{"model": "class-conditioned image diffusion model", "dataset": "photos of plants, animals and fungi (iNaturalist)", "train_examples": 38949, "image_size": 32, "horizontal_flip": true, "conditioning": "class", "arch": "dit", "objective": "v", "cond_dim": 128, "targets": ["species"], "num_classes": 646, "cond_dropout": 0.1, "norm": "layernorm", "activation": "gelu", "mlp_ratio": 6, "head_dim": 64, "fused_qkv": false, "qk_norm": false, "inner_norm": false, "moe": "soft", "num_experts": 8, "moe_every": 2, "expert_mlp_ratio": 0.25, "slots_per_expert": 2, "shared_expert": true, "patch_size": [4, 4], "layers": 10, "width": 192, "positions": "learned", "optimizer": "muon", "muon_scale": "match_rms_adamw", "lr": 0.0026, "momentum": 0.95, "nesterov": false, "orthogonalizer": "newton_schulz_5", "adamw_lr_other_params": 0.001, "l1_shrink": 0.03, "steps": 4600, "batch_size": 64, "epochs": 7.6, "lr_schedule": "linear", "final_lr_fraction": 0, "warmup_steps": 230, "weight_decay": 0.5, "adamw_weight_decay_other_params": 0.01}
Rows from block 3 of a small class-conditioned image diffusion model, named by matrix and row number. Rows with one number within an expert belong to one neuron, the router's apart. Each number is 128 + 24 x the weight over its row's rms, rounded and kept within 0 to 255. All counts start at 0.
After each expert's rows are labels from the 100 images, of 14976 (inputs lightly noised), where the router gives the expert most weight on average: "colour at peak" is the nearest of a few named colours to the mean colour under the peak; "top examples" is what is common among them. Only what is clearly more common there than usual is listed. The data: photos of plants, animals and fungi (iNaturalist). In brackets: how many of the 100.
# router: slot weights (model.blocks.3.mlp.router.weight, 16x192, trained with AdamW), inputs 0-95
# up: expert up (model.blocks.3.mlp.up, 8x48x192), inputs 0-95
# down: expert down (model.blocks.3.mlp.down, 8x192x48, transposed), outputs 0-95

# expert 2
router.4 [ 94 102 121 106 151 165 105  83  97 132 145 153 130 149  60 142  99 164 146 118 106 146 119 136 111 146 129 118 106 149  98 114  97 142 132  96 129 131 112 158 113 151 104 151 106 191 151 144 126 157 117 129 127 153 169 140 150 108 139 109  77 141  84 124 133 109 174  83 115 108  90 132 112  69 121 112 113 140  81 144 126 137 137 167  92 139  93 141 125  93 121 129 144 120 116 151]
router.5 [151 116 141 114 102 143 109 123  77 150 108  81 129 120 108 110 123 115 108 128 125 143 141 125 127 123 154 128 124 178 114 134 107 155 129 137  92 147  79 133 137  93 105 137 110 161 153 120 178 163 141 159 129 183 152 170 141 100 153 112  94 116 121 109 132 171 143 127 187 126 142  84 124 147 124 140 138 125 102 131 114 131  85 157  85 147 115 152 104 115 121 140 139  99 126 154]
up.0 [143 123 127 119 123 127 129 133 148 134 128 130 125 129 143 127 128 129 130 128 128 129 130 138 120 130 124 128 131 172 119 128 128 127 126 105 150 119 154 127 119 119 134 105 128 155 135 137 142 133 125 126 130 119 157 108 167 134 129 129 118 143 110 175 124 113  73 135 210 121 127 130 123   0 127 128 131 133 128 127 132  39 125 255 132 130 210 128 112 122 127 128 124 124 128 125]
down.0 [128 162 128 128 123 121 154 128  86 128 128 128 128 128 128 127 131 129 128 128 122 128 128 128 128 128 128 131 129  81 128 128 128 128 128 154 133 117 128 207 127 128 160 178 124  87 128 128 134 146 121 128 128 128 136 120 197 146 134 128 131 128 101 120 128 116 122 127 115 157 125 128 128 121 128 128 128 182 142 128 128 128  96   0 128  97 140 128 148 128 128 128  90 128 128 126]
up.1 [126 127 128 126 113 129 128 135 144 126 120 126 123 128 124 131 122 112 126 109 131 117 128 127 117 131 120 128 118 113 139 129 138 116 129 152 117  47 113 133 132 124 134 196 129 176 131  73 114  94 222 116 127 128 159 179 141 129 136 142 120 133 129 128 135 147 167 128 121  60 117 124 126 154 126 127 137 131 183 137 124 129 123 255 129 130 100 139 194 148 129 127 130 148 119 116]
down.1 [145 131 128 128 113 130 119 128 101 128 128 128 128 128 128 127 139  96 128 128 119 128 128 128 128 128 128  99 128 130 128 128 143 128 128 109 118 114  88 144 124 128 143 110 153 204 128 128 137  96  80 128 128 128 113 102 127 129 134 128 128 128 153 128 129  96  18 128 134 217 132 128 128  88 128 128 128 108 159 128 128 128 193   0 131 132 135 128 128 145 128 128 145 128 129 128]
up.2 [127 129 128 128 154 124 111 111 129 126 127 129 128 128 130 131 126 141 129 128 120 130 130 125 132 128 128 126 144 119 128 132 126 123 180 131 113  52 133 137 128 123 141 151 128  75 128 129 143 131 158 128 120 128 189 119 114 142 147 132 128 123   0 162 124 128 128  79 137 118 127 121 125 105 129 127  94 166 126 130 130 128 135 137 139 154  52 125 129 125 134 123 128 130 116 134]
down.2 [129 137 128 128 190 116 148 128 143 128 128 128 128 128 128 127 128 116 128 128 131 128 128 128 128 128 128  75 127 141 128 128 131 128 128 121  76   0 117 121 128 128  90 143 119 103 128 128 111 105 154 128 128 128  32 143 143 129 114 128 128 128 142 127 128 127  71 219 109 102 128 128 128 255 128 128 128 139 130 128 128 128 121 128 124 123 110 128 124 130 128 128 107 128 128 118]
colour at peak: white (86)
top examples: phylum Chordata (98); class Aves (97); order Accipitriformes (31); family: Accipitridae (28)

# expert 5
router.10 [152 109 128  67 128 131 133 115 119 149 115 126 166 142 143 102 132 151  89 100  69 129 134 120 102 150 126 143 113  84  99 121  73 138 128 104 133 125 142 129 102 154 122 151 122 100 128 108 158 114 147 128 127 135 130 110 178  98 153 137 101 132 101 147 161 146 158  92 115 101 115 133 104 113 129 134 137 171  91  86 118 169 156 135  93 185 113 130  94 131 144 107 129 116 153 112]
router.11 [112 116 161 118 159 145 112 120 110 153 152 149 111  80 125 149 141 127 129 131 135 146  97 112  98 145 116 126 144 121 110  91 118 158 105 158 123 117 160 137 128 132  91 204 127 156 143 135 129 146 121 150 123 129 176 154 136  77 128 128 127 103  70 187 163 136 127  84 121 130  91 113 137 137 122 102 151 117 109 160 104 162 161 161 124 152  93 127 117 119 121 155 156  98 122  96]
up.0 [132 122 127 128 139 129 121 131 165 111 119 130 129 128 128 128 128 124 131 128 125 126 128 129 131 128 143  94 135 127 127 129 143 125 128 123 129 153 127  93 130 126 128 163 130 116 129 128 114 106  48 128 116 122 108  98 128 129 132 130 124 132 209 120 131 142  74  89 140  66 129 129 128 156 129 132 118  95 104 120 129 100 128 128 123 128  74 128 164 128 127 128 132 128 122 126]
down.0 [115 128 128 128 117 132 123 128 133 128 128 128 128 128 128 119 133 133 128 128 135 128 128 128 128 128 128 199 130 113 128 128 146 128 128 108 159 204 128 105 128 128 171 115 111 118 128 128 131 186 145 128 128 128 177 130 168 128 126 128 129 128   0 128 128 115 109 103 184 202 128 128 128 137 128 128 128 117  77 128 128 128 138 117 128 130 144 128 129 128 128 128 150 128 128 139]
up.1 [137 132 145 147  94 126 153 178 129 160 123 127 127 128 127 136 128 134 141 134 129 128 126 120 138 124 132 130 119  75 128 129 127 122  97 155 128 136 135 146 129 132 134 135 137  22 131 103 120 145 164 114 130 109  95 137 106 129 113 129 110 140  92 163 123 131 255 171 131 129 128 125 129 177 135 150 161 135 127 130 127 127 104 180 125 181 102 127 100 127 138 128 105  70 125 125]
down.1 [142 127 128 128 148  99  96 128 190 128 128 128 128 128 128 142 138 119 128 128 115 128 128 128 128 128 128  91 142 183 128 128 129 128 128 119 159 132 134 127 126 128 104  81 140 106 128 128 132  76  67 128 128 128 255 133 121 128 172 128 128 128 112 110 118 127   0 141 172 118 130 128 128 143 128 128 128  99 113 128 128 128 176 114 114 125 124 128 117 103 128 128 123 128 127 125]
up.2 [142 132 136 128 150 126 128 113 129 126 128 132 132 128 129 132 128 154 128 126 131 130 129 130 125 129 123 128 128 123 128 128 125 130 142 140 120 123 128  91 128 128 130 109 128  97 138 146  92 122 123 127 121 125 128  84 129 128 128 130 130 126  97 131 124 125  89 171 230 204 147 129 126 123 132 117 112  31 128 120 132 131 128 127 129 108 178 128 158 128 130 127  71 128 128 128]
down.2 [165 158 128 128 187 164 120 128  87 128 128 128 128 128 128 138 165 132 128 128 128 128 128 128 128 128 128 131 123 165 128 128 131 128 128 185 111 208 128 172 133 128 178  97 129 117 128 128 135 118 101 128 128 128 132  97  98 128 138 128 127 128 124 129 132 152 159 140 140 105 128 128 128 128 128 128 128 139 106 128 128 128  89 137 126 108 141 128 125 131 128 128 126 128 128 122]
colour at peak: cyan (54); blue (45)
top examples: phylum Chordata (96); class Aves (93)

# expert 6
router.12 [134 118 121 154 166 161 147  98 113 158 148 125 136 127 131 124 183  63 112 143 109 136 123 123 145 131 151 125 149 138 128 121 151 164  94  98 122 127 111  95 119 106 125 129  82 139 151  70 165  93  97 150 113 118 109 127  84  86 132 195 119 156 112 162 126 178 147 116  81 130 112 109 126 150  78 170 108 140 111 152 155 146 144 121 114 113 116 116 120 120 153 148 113 152 123 129]
router.13 [127 109 129 111 149 114 152 140 101 122 119 164 101 144 117  55 154 146  89 106 108 116 108  98 142 154 138 131 110 129 119  87  96 136 123 164 121 141 148 127 126 144  88 147 132  98 148 121 176 101 129 118 134 142 147 169  89 148 139 113 128 166  93 147 147 126 167  84 108 114 109 173 160 142 100 136 132 127  90 170 135  81 123 144 113 124 123 105 103 123  93 105  87 139 132 112]
up.0 [126 161 120 132 127 126 129 122 131 127 127 128 159 126 130 129 132  99 121 116 114 128 128 111 128 127 128  89 126 139  92 129 124 120 125  95 129 134 123 128 128 122 128 127 125 128 128 127 255 127 130 129 127 127  51 133 110 128 145 128 128 116 114 128 137 139 112 138   5 129 128 128 131 134 125 128 123 133 127 128 128 120 174 142 128 141 114 117 153 128 127 129 129 129 145 127]
down.0 [138 140 128 128  99 159 101 128 122 128 128 128 128 128 128 130 172 111 128 128  99 128 128 128 128 128 128 182 142 118 128 128  80 128 128 121 117  23 112 178 129 128  92 128 151 135 128 128  72 128  66 128 128 128  32 126 118 127 111 128 125 128  53 136 128 132  73 175 163 129 128 128 128 123 128 128 128 103 104 128 128 128 150 103 141  72 148 128  30 126 128 128 128 128 127 127]
up.1 [124 124 128 128 152 125 128 124 151 125 173 131 130 125 133 138 115 130 125 126 126 129 138 120 133 137 166 129 129 115 121 125 139 140 110 103 127  82 150 133 110 124 129  36 112 137 152 128 106  51 107 124 124 144 127 128 177 126 127 108 117 128 176 128 123 130 116 136 190 125 128 142 128 177  95 132 250 136 143 142 135 103 140 125 131 121 195 124 107 125 128 119 114 128 131 130]
down.1 [124 171 128 128 140 127 149 128  50 128 128 128 128 128 128 117 128 140 128 128 110 128 128 128 128 128 128 133 112 111 128 128 129 128 128 123 136  46 126 139 137 128 117 123 123 144 128 128 113 184 115 128 128 128 130 189 131 128 111 128 129 128 141 127 134  68 125 155  49 107 128 128 128 154 128 128 128 135 220 128 128 128 119 101 138 123 178 128 125 102 128 128 142 128 128 127]
up.2 [135 128 129 129 160 102 128 128 181 128 128 131 130 128 128 130 128 128 128 137 129 129 131 130 127 116 130  81 127 188 127 127 161 128 130 130 164 127 128  99 128 128 143 225 128 129 128 128 107 152 152 128 127 128 128 129 142 126 140 128 100 128 255 123 128 128 126 132 136  61 149 134 126  62 128 117 128  92 116 129 128 129 210 127 129  74   0 128 132 129 128 127 128 129 128 125]
down.2 [122 109 128 128 129 118 120 128 173 128 128 128 128 128 128 128 139 117 128 128 128 128 128 128 128 128 128 115 126 138 128 128 129 128 128 163 128  21 133 123 128 128 131 174 135  90 128 128 124  67  75 128 128 128  87 132 113 128 114 128 128 128   0 128 128 128 129 205 201 112 128 128 128  95 128 128 128  97  99 128 128 128 114 134 126 125 129 128 141 129 128 128 139 128 128 122]
colour at peak: brown (49)
top examples: order Passeriformes (53)

# expert 3
router.6 [128  99 127 103 121 168  84 145 123 159 148  83  79 157 178 110 150 154 126  81 158 139 156 106 131 126 131 113 126 138 140 101 136 132 147 105  84 107 133 166 163 127 117 116 170 129 141 108 172 125 183 139 154  91 167 160 155 143 113 110 105 172 119 138 123 122  82 157 120 111 146 115 126 139 119 110 135 120 127 107 146 133 121 132 141 109 121 136 146 133 124 127 133 152  90 131]
router.7 [136 157 136 121 168 136 112 169 108 163 160 110 111 159 139 105 139 132 140 109 115 129 112 108 157 154 135 123 105 128 190  64 147 163 160 121  91 107 127 157 122 117 117 131 121 139 154 128 149 133 165 157  98 104 108 181 158 112  99 147 129  95 149 116 115 125 116 164 136 156 145 105 136  98 155  92 123 107 148 116 125 142 122 106 167 110 133 122  99 129 111 104 132 157  96 139]
up.0 [135 133 125 121 144 133 121 121 129 133 146 134 140 128 130 135  51 129 129 128 137 111 127 137 117 126 139 124 144 164 129 115 118 128 126 126 127  68 138 168 128 139 129  83 135 251 132 121 125  88  56 124 125 128 113 162  22 109 130 130 130 127  50 129 152 131 159 139 104 175 130 124 126 141 128 145 128 148 222 128 143 157 122 135 141 124 126 126 134 121 135 130  74  98 121 128]
down.0 [126 150 128 128  78  78 134 128  95 128 128 128 128 128 128 128 152  76 128 128 125 128 128 128 128 128 128 145 130 133 128 128 129 128 128 127 167  90 117 127 128 128 100 123 132 151 128 128 126 113 139 128 128 128 140  37 123 128 130 128 119 128 190 112 128 143  83 113 154 115 128 128 128 231 128 128 128 127 152 128 128 128 116 110 139 121 127 128 144 129 128 128 143 128 128 156]
up.1 [123  67 123 109 130 111 148 105 174 126 128 126 123 127 128 127 127 121 127 129 128 145 121 128 128 128 127 146 126 131 128 128 122 140 127 128 137 115 145  79 126 128 133 144 108 160 128 133 127 129  96 126 128 117 132 128  61 128 132 126 131 128 109 128 128 128 228 117  19 127 131 129 133 158 127 133 122 131 126 126 136 130 169 132 128 128 120 155 126 126 126 118 129 132 128 128]
down.1 [130 126 128 128  67  90 135 128 134 128 128 128 128 128 128 128 125 135 128 128 127 128 128 128 128 128 128 132 128 129 128 128 120 128 128 131 127  93 128 103 122 128 111 139 123  73 128 128 142  91 204 128 128 128 255  78  56 129 128 128 128 128 123 126 128 118  45 118 238 149 128 128 128 134 128 128 128  87 143 128 128 128  83  82 127 100 105 128 142 128 128 128 129 128 127 139]
up.2 [128 130 125 115 121 131 125 115 127 131 126 127 126 137 114 138 127 132 128 127 130 135 128 136 128 126 123 128 123 155 129 138 126 128 129 128 136 192 128  99 138 129 147  61 129 126 146 129  51 176  72 127 128 122 111 114 110 128  98 155 124 126 102 129 131 126 107 255 122 139 140 130 128  88 128 133  75 102 178 122 135 184  94  60 127  88 114 101 135 127 127 136 129 127 127 127]
down.2 [129 130 128 128  89 115 114 128  83 128 128 128 128 128 128 128  91  95 128 128  82 128 128 128 128 128 128 149 128 102 128 128 128 128 128 159 155 132 127 212 125 128 126   0  81 123 128 128 188 137 186 128 128 128 161 138 128 128 104 128 128 128 155 176 128 107 129  19 140 107 128 128 128 118 128 128 128 125 122 128 128 128 114 133 125 135 110 128 149 133 128 128  60 128 128 136]
colour at peak: pink (38)
top examples: phylum Arthropoda (78); class Insecta (74); order Hymenoptera (28)

# expert 7
router.14 [142 123 138 179 136 119 133 145 133 117 123 139 120 134 151 145 107 164 133 156 134 115 111  84 153 148  92 134 170  97 117 131 139  97 128 137 148 144 102 128  93 114 153 122 195 108  96 153 142  96  95 106 165 116  73 130 139 146 108 153 143 157 139 153 108 126  83 146 136 105 145 155 134 180 114 152 100 144 125 107 125  94 125  53 139 122 163 105 121 135 121 114  99 153 148  83]
router.15 [104 126 131 169 178 132 168 150  90 146 124 121 156 126 124  85 126  89  92 123 142 101  89 115 103 107  84 133 133 160  98 101 175 145 115 162  61 115 135  91 121 189 123 126 141 153 138 102 153  97 101 143 122 164  71 175 122 117 137 140 109 113 155  98 139 138 156 152 143 146 123 115 149 131 113 137 148  81 148 114 120 108 118 172 129 115 152 119 125 132 125 141 158 109 132 114]
up.0 [126 130 118 124 147 127 137 137 129 134 129 129 128 128 132 129 127 129 124 132 121 128 128 122 129 128 127 106 129  24 124 134 134 128 125 128 131 103 128 122 128 128 121 148 127  92 125 134 100 108 216 130 130 128 125 129 128 137 125 132 128 132 127 132 127 131 135 171 118  81 128 128 131 246 130 128 139 125 150 128 129 127 204 120 121 124 116 120 121 128 128 129 138 123 128 129]
down.0 [102 125 128 128 122 127 132 128 104 128 128 128 128 128 128 128 137 112 128 128 134 128 128 128 128 128 128 129 117 197 128 128 128 128 128 137 126 139 128 168 128 128 133  64 126 114 128 128 129 125  87 128 128 128 181 165 219 128 136 128 128 128 117 129 128 127 140 143 128 127 128 128 128 108 128 128 128 136 127 128 128 128 117 214 128 118 125 128 123 128 128 128 128 128 128 127]
up.1 [128 126 132 127 136 122 128 140 161 133 139 145 131 132 128 132 131 126 129 127 135 129 125 133 125 128 128  66 129 130 133 127 127 127 132 123 150   0 132 168 130 128 129 194 130 155 129 126   9 147 213 127 125 112 134 130 130 130 117 128 123 149 135 138 127 130 137 130  38 179 128 126 132 141 130 121 124 128 167 123 132 133 125 127 123 103   0 133 171 128 121 125 126 139 120 120]
down.1 [119 125 128 128 113 119 130 128 166 128 128 128 128 128 128 125 200 119 128 128 122 128 128 128 128 128 128 133 135  87 128 128 128 128 128  95 148   0 128 104 128 128  64 137 111  50 128 128 122 124 118 128 128 128 180 155 183 128 145 128 129 128  79 129 128 125 113 143  77 166 128 128 128 137 128 128 128 129 126 128 128 128 255 208 128 152 161 128 115 130 128 128 115 128 125 128]
up.2 [134 124 119 130 149 126 115 175 134 121 128 128 124 129 119 128 127 131 129 125 132 128 131 133 124 128 131 128 145 126 127 128 118 125 117 127 128  79 132 126 126 127 123  60 133 209 126 122 149 128 161 128 120 128  95 123  99 123  85 126 128 119 128 128 129 120 160 141 251 127 128 128 127 243 128 129  92 133 131 106 132 124  84  95 132 127 187 129 113 127 126 128 132 129 127 127]
down.2 [128 128 128 128 182 160 122 128 168 128 128 128 128 128 128 128 138 135 128 128 135 128 128 128 128 128 128 134 128  71 128 128 145 128 128 159 129 109 125 149 125 128 127 144 137 164 128 128 128  58 133 128 128 128 108 123  86 128 125 128 127 128 227 166 128 139 131 185 144 175 128 128 128  17 128 128 128 112 120 128 128 128 130 152 128 138 139 128  85 131 128 128 145 128 127 138]
colour at peak: yellow (64)
top examples: phylum Arthropoda (93); class Insecta (91); order Diptera (33); family: Syrphidae (30)

# expert 4
router.8 [136 148  97  98 172 126 162 160 108 131 113 151 135 144 117 113 116  86 101 112 138 143 106 112 121 101 150 144 107 184 140 141 133 147 116 123 136  82 140 104 133 137 111 117 145 173 130 120  87 138 166 120 118 146 103 140 132 113 100 144  99  58 141 151 141 109 156 150 102 138 144 100 122 118  96  96 142 142  85  78 124 144 140 167 132 127 171  94 133 123 118 147  81 166 151 117]
router.9 [129 107 103 117 147 176 149 160  84 152 124  73 162 141  97  80 110 123 140 137  94 120 126 116 136 109 143 104 130 148 141 133 183  98  93 109  94 100 124 118 167 136 107 108 112 164 161 113 123 133 124 101 163 104 162 149 113 125 110 115 134 121 118  92 135 145 191 114 133 118 148 104 132 108 119 124 107 114  95 138 126 123 118 100 132 135 130 138 130  94 101 162  97  81 106 147]
up.0 [ 99 130 114 127 129 128 131 114 100 115 114 135 131 132 101 129 126 114 124 127 123 136 126 131 128 127 123 132 128 131 128 128 131 184 120 127 174 176 126 141 127 128 182 123 105 139 125 117 136 134   0 128 132 135 137 141  88 123 131 131 129 128 158 113 129 151 167 205 129  40 125 125 132 148 128 134 102 105 138 138 136 143 184 119 128 127 110 129 135 142 132 121 124 125 128 128]
down.0 [127 128 128 128 141  98 109 128 134 128 128 128 128 128 128 128 130 104 128 128 125 128 128 128 128 128 128 132 149 109 128 128 128 128 128 147 134 124 128 192  89 128 173  19 132 121 128 128 134 111 246 128 128 128   0 123 127 128 121 128 128 128   1 133 128 125 123 106 134 107 128 128 128 128 128 128 128  94 116 128 128 128 105 176 128 160 139 128 128 129 128 128 127 128 136 128]
up.1 [128 126 125 167 103 138  76 158 112 135 127 131 134 127 128 128 133 134 127 128 125 133 145 112 128 128 128 116 115 125 110 127 128 128 125 128 158  82 111 185 127 127 128  93 128 132 133 142 137 126  92 167 126 126 255 131 182 127 132 126 140 111 126 126 117 128 111 119 124 149 128 132 128 100 135 133 197 130 130 128 131 140 145 192 123 116 176 141  71 121 141 127 182 126 126 128]
down.1 [144 167 128 128 138 117 130 128  31 128 128 128 128 128 128 128 137 130 128 128 129 128 128 128 128 128 128 116 130 117 128 128 117 128 128 163 159 132 128  88 132 128 149 154  22 128 128 128 128 128 113 128 128 128 138 106 216 128 131 128 128 128   0 174 128 121 159 145  80 126 128 128 128 110 128 128 128  99 143 128 128 128 112  70 123 210  94 128  92 134 128 128 123 128 128 122]
up.2 [129 113 110 124 113 129 110 196 119 125 126 118 100 121 120 127 121 110 125 128 127 129 118 133 129 129  90 108 133 142 131 131 128 124 133 112 127 137 120 171 129 128 135 130 112 127 136 106  19 105 187 134 127 122 133 127 163 130  96 129 129 154 117 128 128 148  74 103 124 134 123 136 131 166 131 127 128 143 173 117 126 126 131 117 131 133 128 127 135 121 123 115 207 129 128 128]
down.2 [137 122 128 128 120 126 119 128 132 128 128 128 128 128 128 128 127  85 128 128 127 128 128 128 128 128 128 142 128 166 128 128 125 128 128 131 129 116 136  97 128 128 128 133 138 126 128 128 128 150  20 128 128 128 109 121  64 128 126 128 127 128 152 148 128 120 126 182  54   0 128 128 128  64 128 128 128 133 124 128 128 128 196 126 128  98 131 128 136 129 128 128 115 128 128 128]
colour at peak: pink (48)
top examples: phylum Arthropoda (67); class Insecta (65)

# expert 1
router.2 [135 124 151 129 144 186 156 135 105 140 143 142 116 136 137 104 140 117 125 133 130 118 133 154 130 137 111  89 151 108 139 133 139 180 163 129 121  96 167 119 160 173 111  87 123 136 105 121 141 106 117 124 143 138 150 121 173 157 128 107 119 133 141 106 123 178 110 110 116 139 136 150 156 108 130 145 142 117 121 124  95 165 130 151 100 155 136 127 141 145 113 189  87 135 138 186]
router.3 [141 131 118 127 152  88 103 124  93  78 148 132 124 129 118 130 177  91 118 157 166 117 109 122 124 131 123 116 174 119 180 116 165 156 128 159 136  73 134 132 122 108 108 176 109 162 145 113 135  47 133 160 132 117  69 115 124 111  66 158 132 110 159 168 120 135 133 146 159 150 137 131 168 141 144 131  99 131  98 119 119 124 118 157 117 132 153  98 114 160 136 129 105 114 137  88]
up.0 [123 130 129 118 129 128 136 133  96 136 138 168 134 132 132 127 129 126 128 128 128 126 119 129 125 126 141 128 152  75 138 125 134 136 130 148 131 154 148 115 138 127 127   0 128  99 124 129  60 184  91 109 128 128 105  88  14 127 120 128 127 130 137 139 131 141 172 171 134 154 126 132 137 162 129 130 128 126 135 131 131 126 125  85 118 121 127 128 115 129 128 119 104 128 131 117]
down.0 [138 146 128 128  36  81 132 128  23 128 128 128 128 128 128 128  72 146 128 128 127 128 128 128 128 128 128 141 129 144 128 128  82 128 128 176 128 139 128 103 128 128 110 161 135 162 128 128 176 144 155 128 128 128 228 154 130 128 126 128 128 128 148 127 128 134 129 121 125 136 132 128 128 143 128 128 128 136 150 128 128 128  73 126 127 134 136 128 117 123 128 128 112 128 140 128]
up.1 [171 118 128 122 127 128 129 130 132 126 122 123 121 128 140 127 129 143 131 129 127 136 120 124 128 136 129 118 128 121 104 141 130 122 127 137 155 105 141 161 101 129 173 116 127 235 129 138 117 122  72 130 131 127 123 161 112 128 136 127 129 127  38 129 128 154 139 127 164 148 129 132 146  83 120 118 192 128 127  80 129 129 114 210 134 136 118 133 144 129 123 141 196 150  87 130]
down.1 [128 143 128 128 230 145 170 128 106 128 128 128 128 128 128 127 122 125 128 128 129 128 128 128 128 128 128 129 134 151 128 128 131 128 128 127 132  62 130  44  94 128 124 131 116 156 128 128 133 141 106 128 128 128 163 117 122 128 124 128 129 128 129 118 128 137   4 168 122 125 128 128 128 184 128 128 128  84 159 128 128 128 100  62 126 138 150 128  88 108 128 128  12 128 128 130]
up.2 [122 128 145 127 130 128 125 128 130 111 125 121 121 129 130 131 125 129 128 138 128 121 114 130 138 117 159 121 128 149 126 106 136 120 129 126 141 125 153 152 128 126 128  64 128  69 128 130 146 126 116 132 124 124 129 157 180 122 119 129 108 134 128 115 128 129 142 245 122 142 140 136 124 114 129 131 134  17 128 130 134 117 155 134 125 130 132 124 116 129 119 129 128 130 128 128]
down.2 [128 134 128 128 113 142 142 128 135 128 128 128 128 128 128 128 120 140 128 128 134 128 128 128 128 128 128 159 129 128 128 128 153 128 128 150 127 129 129 114 112 128 130 116 129  98 128 128 142  93 218 128 128 128 126 128  95 128 104 128 128 128 134 129 130 128 142 110 129 113 128 128 128 174 128 128 128  88 121 128 128 128  52 131 121 128 130 128 136 127 128 128 180 128 130 129]
colour at peak: grey (82)
top examples: class Insecta (68); phylum Arthropoda (68); order Lepidoptera (47); family: Nymphalidae (39)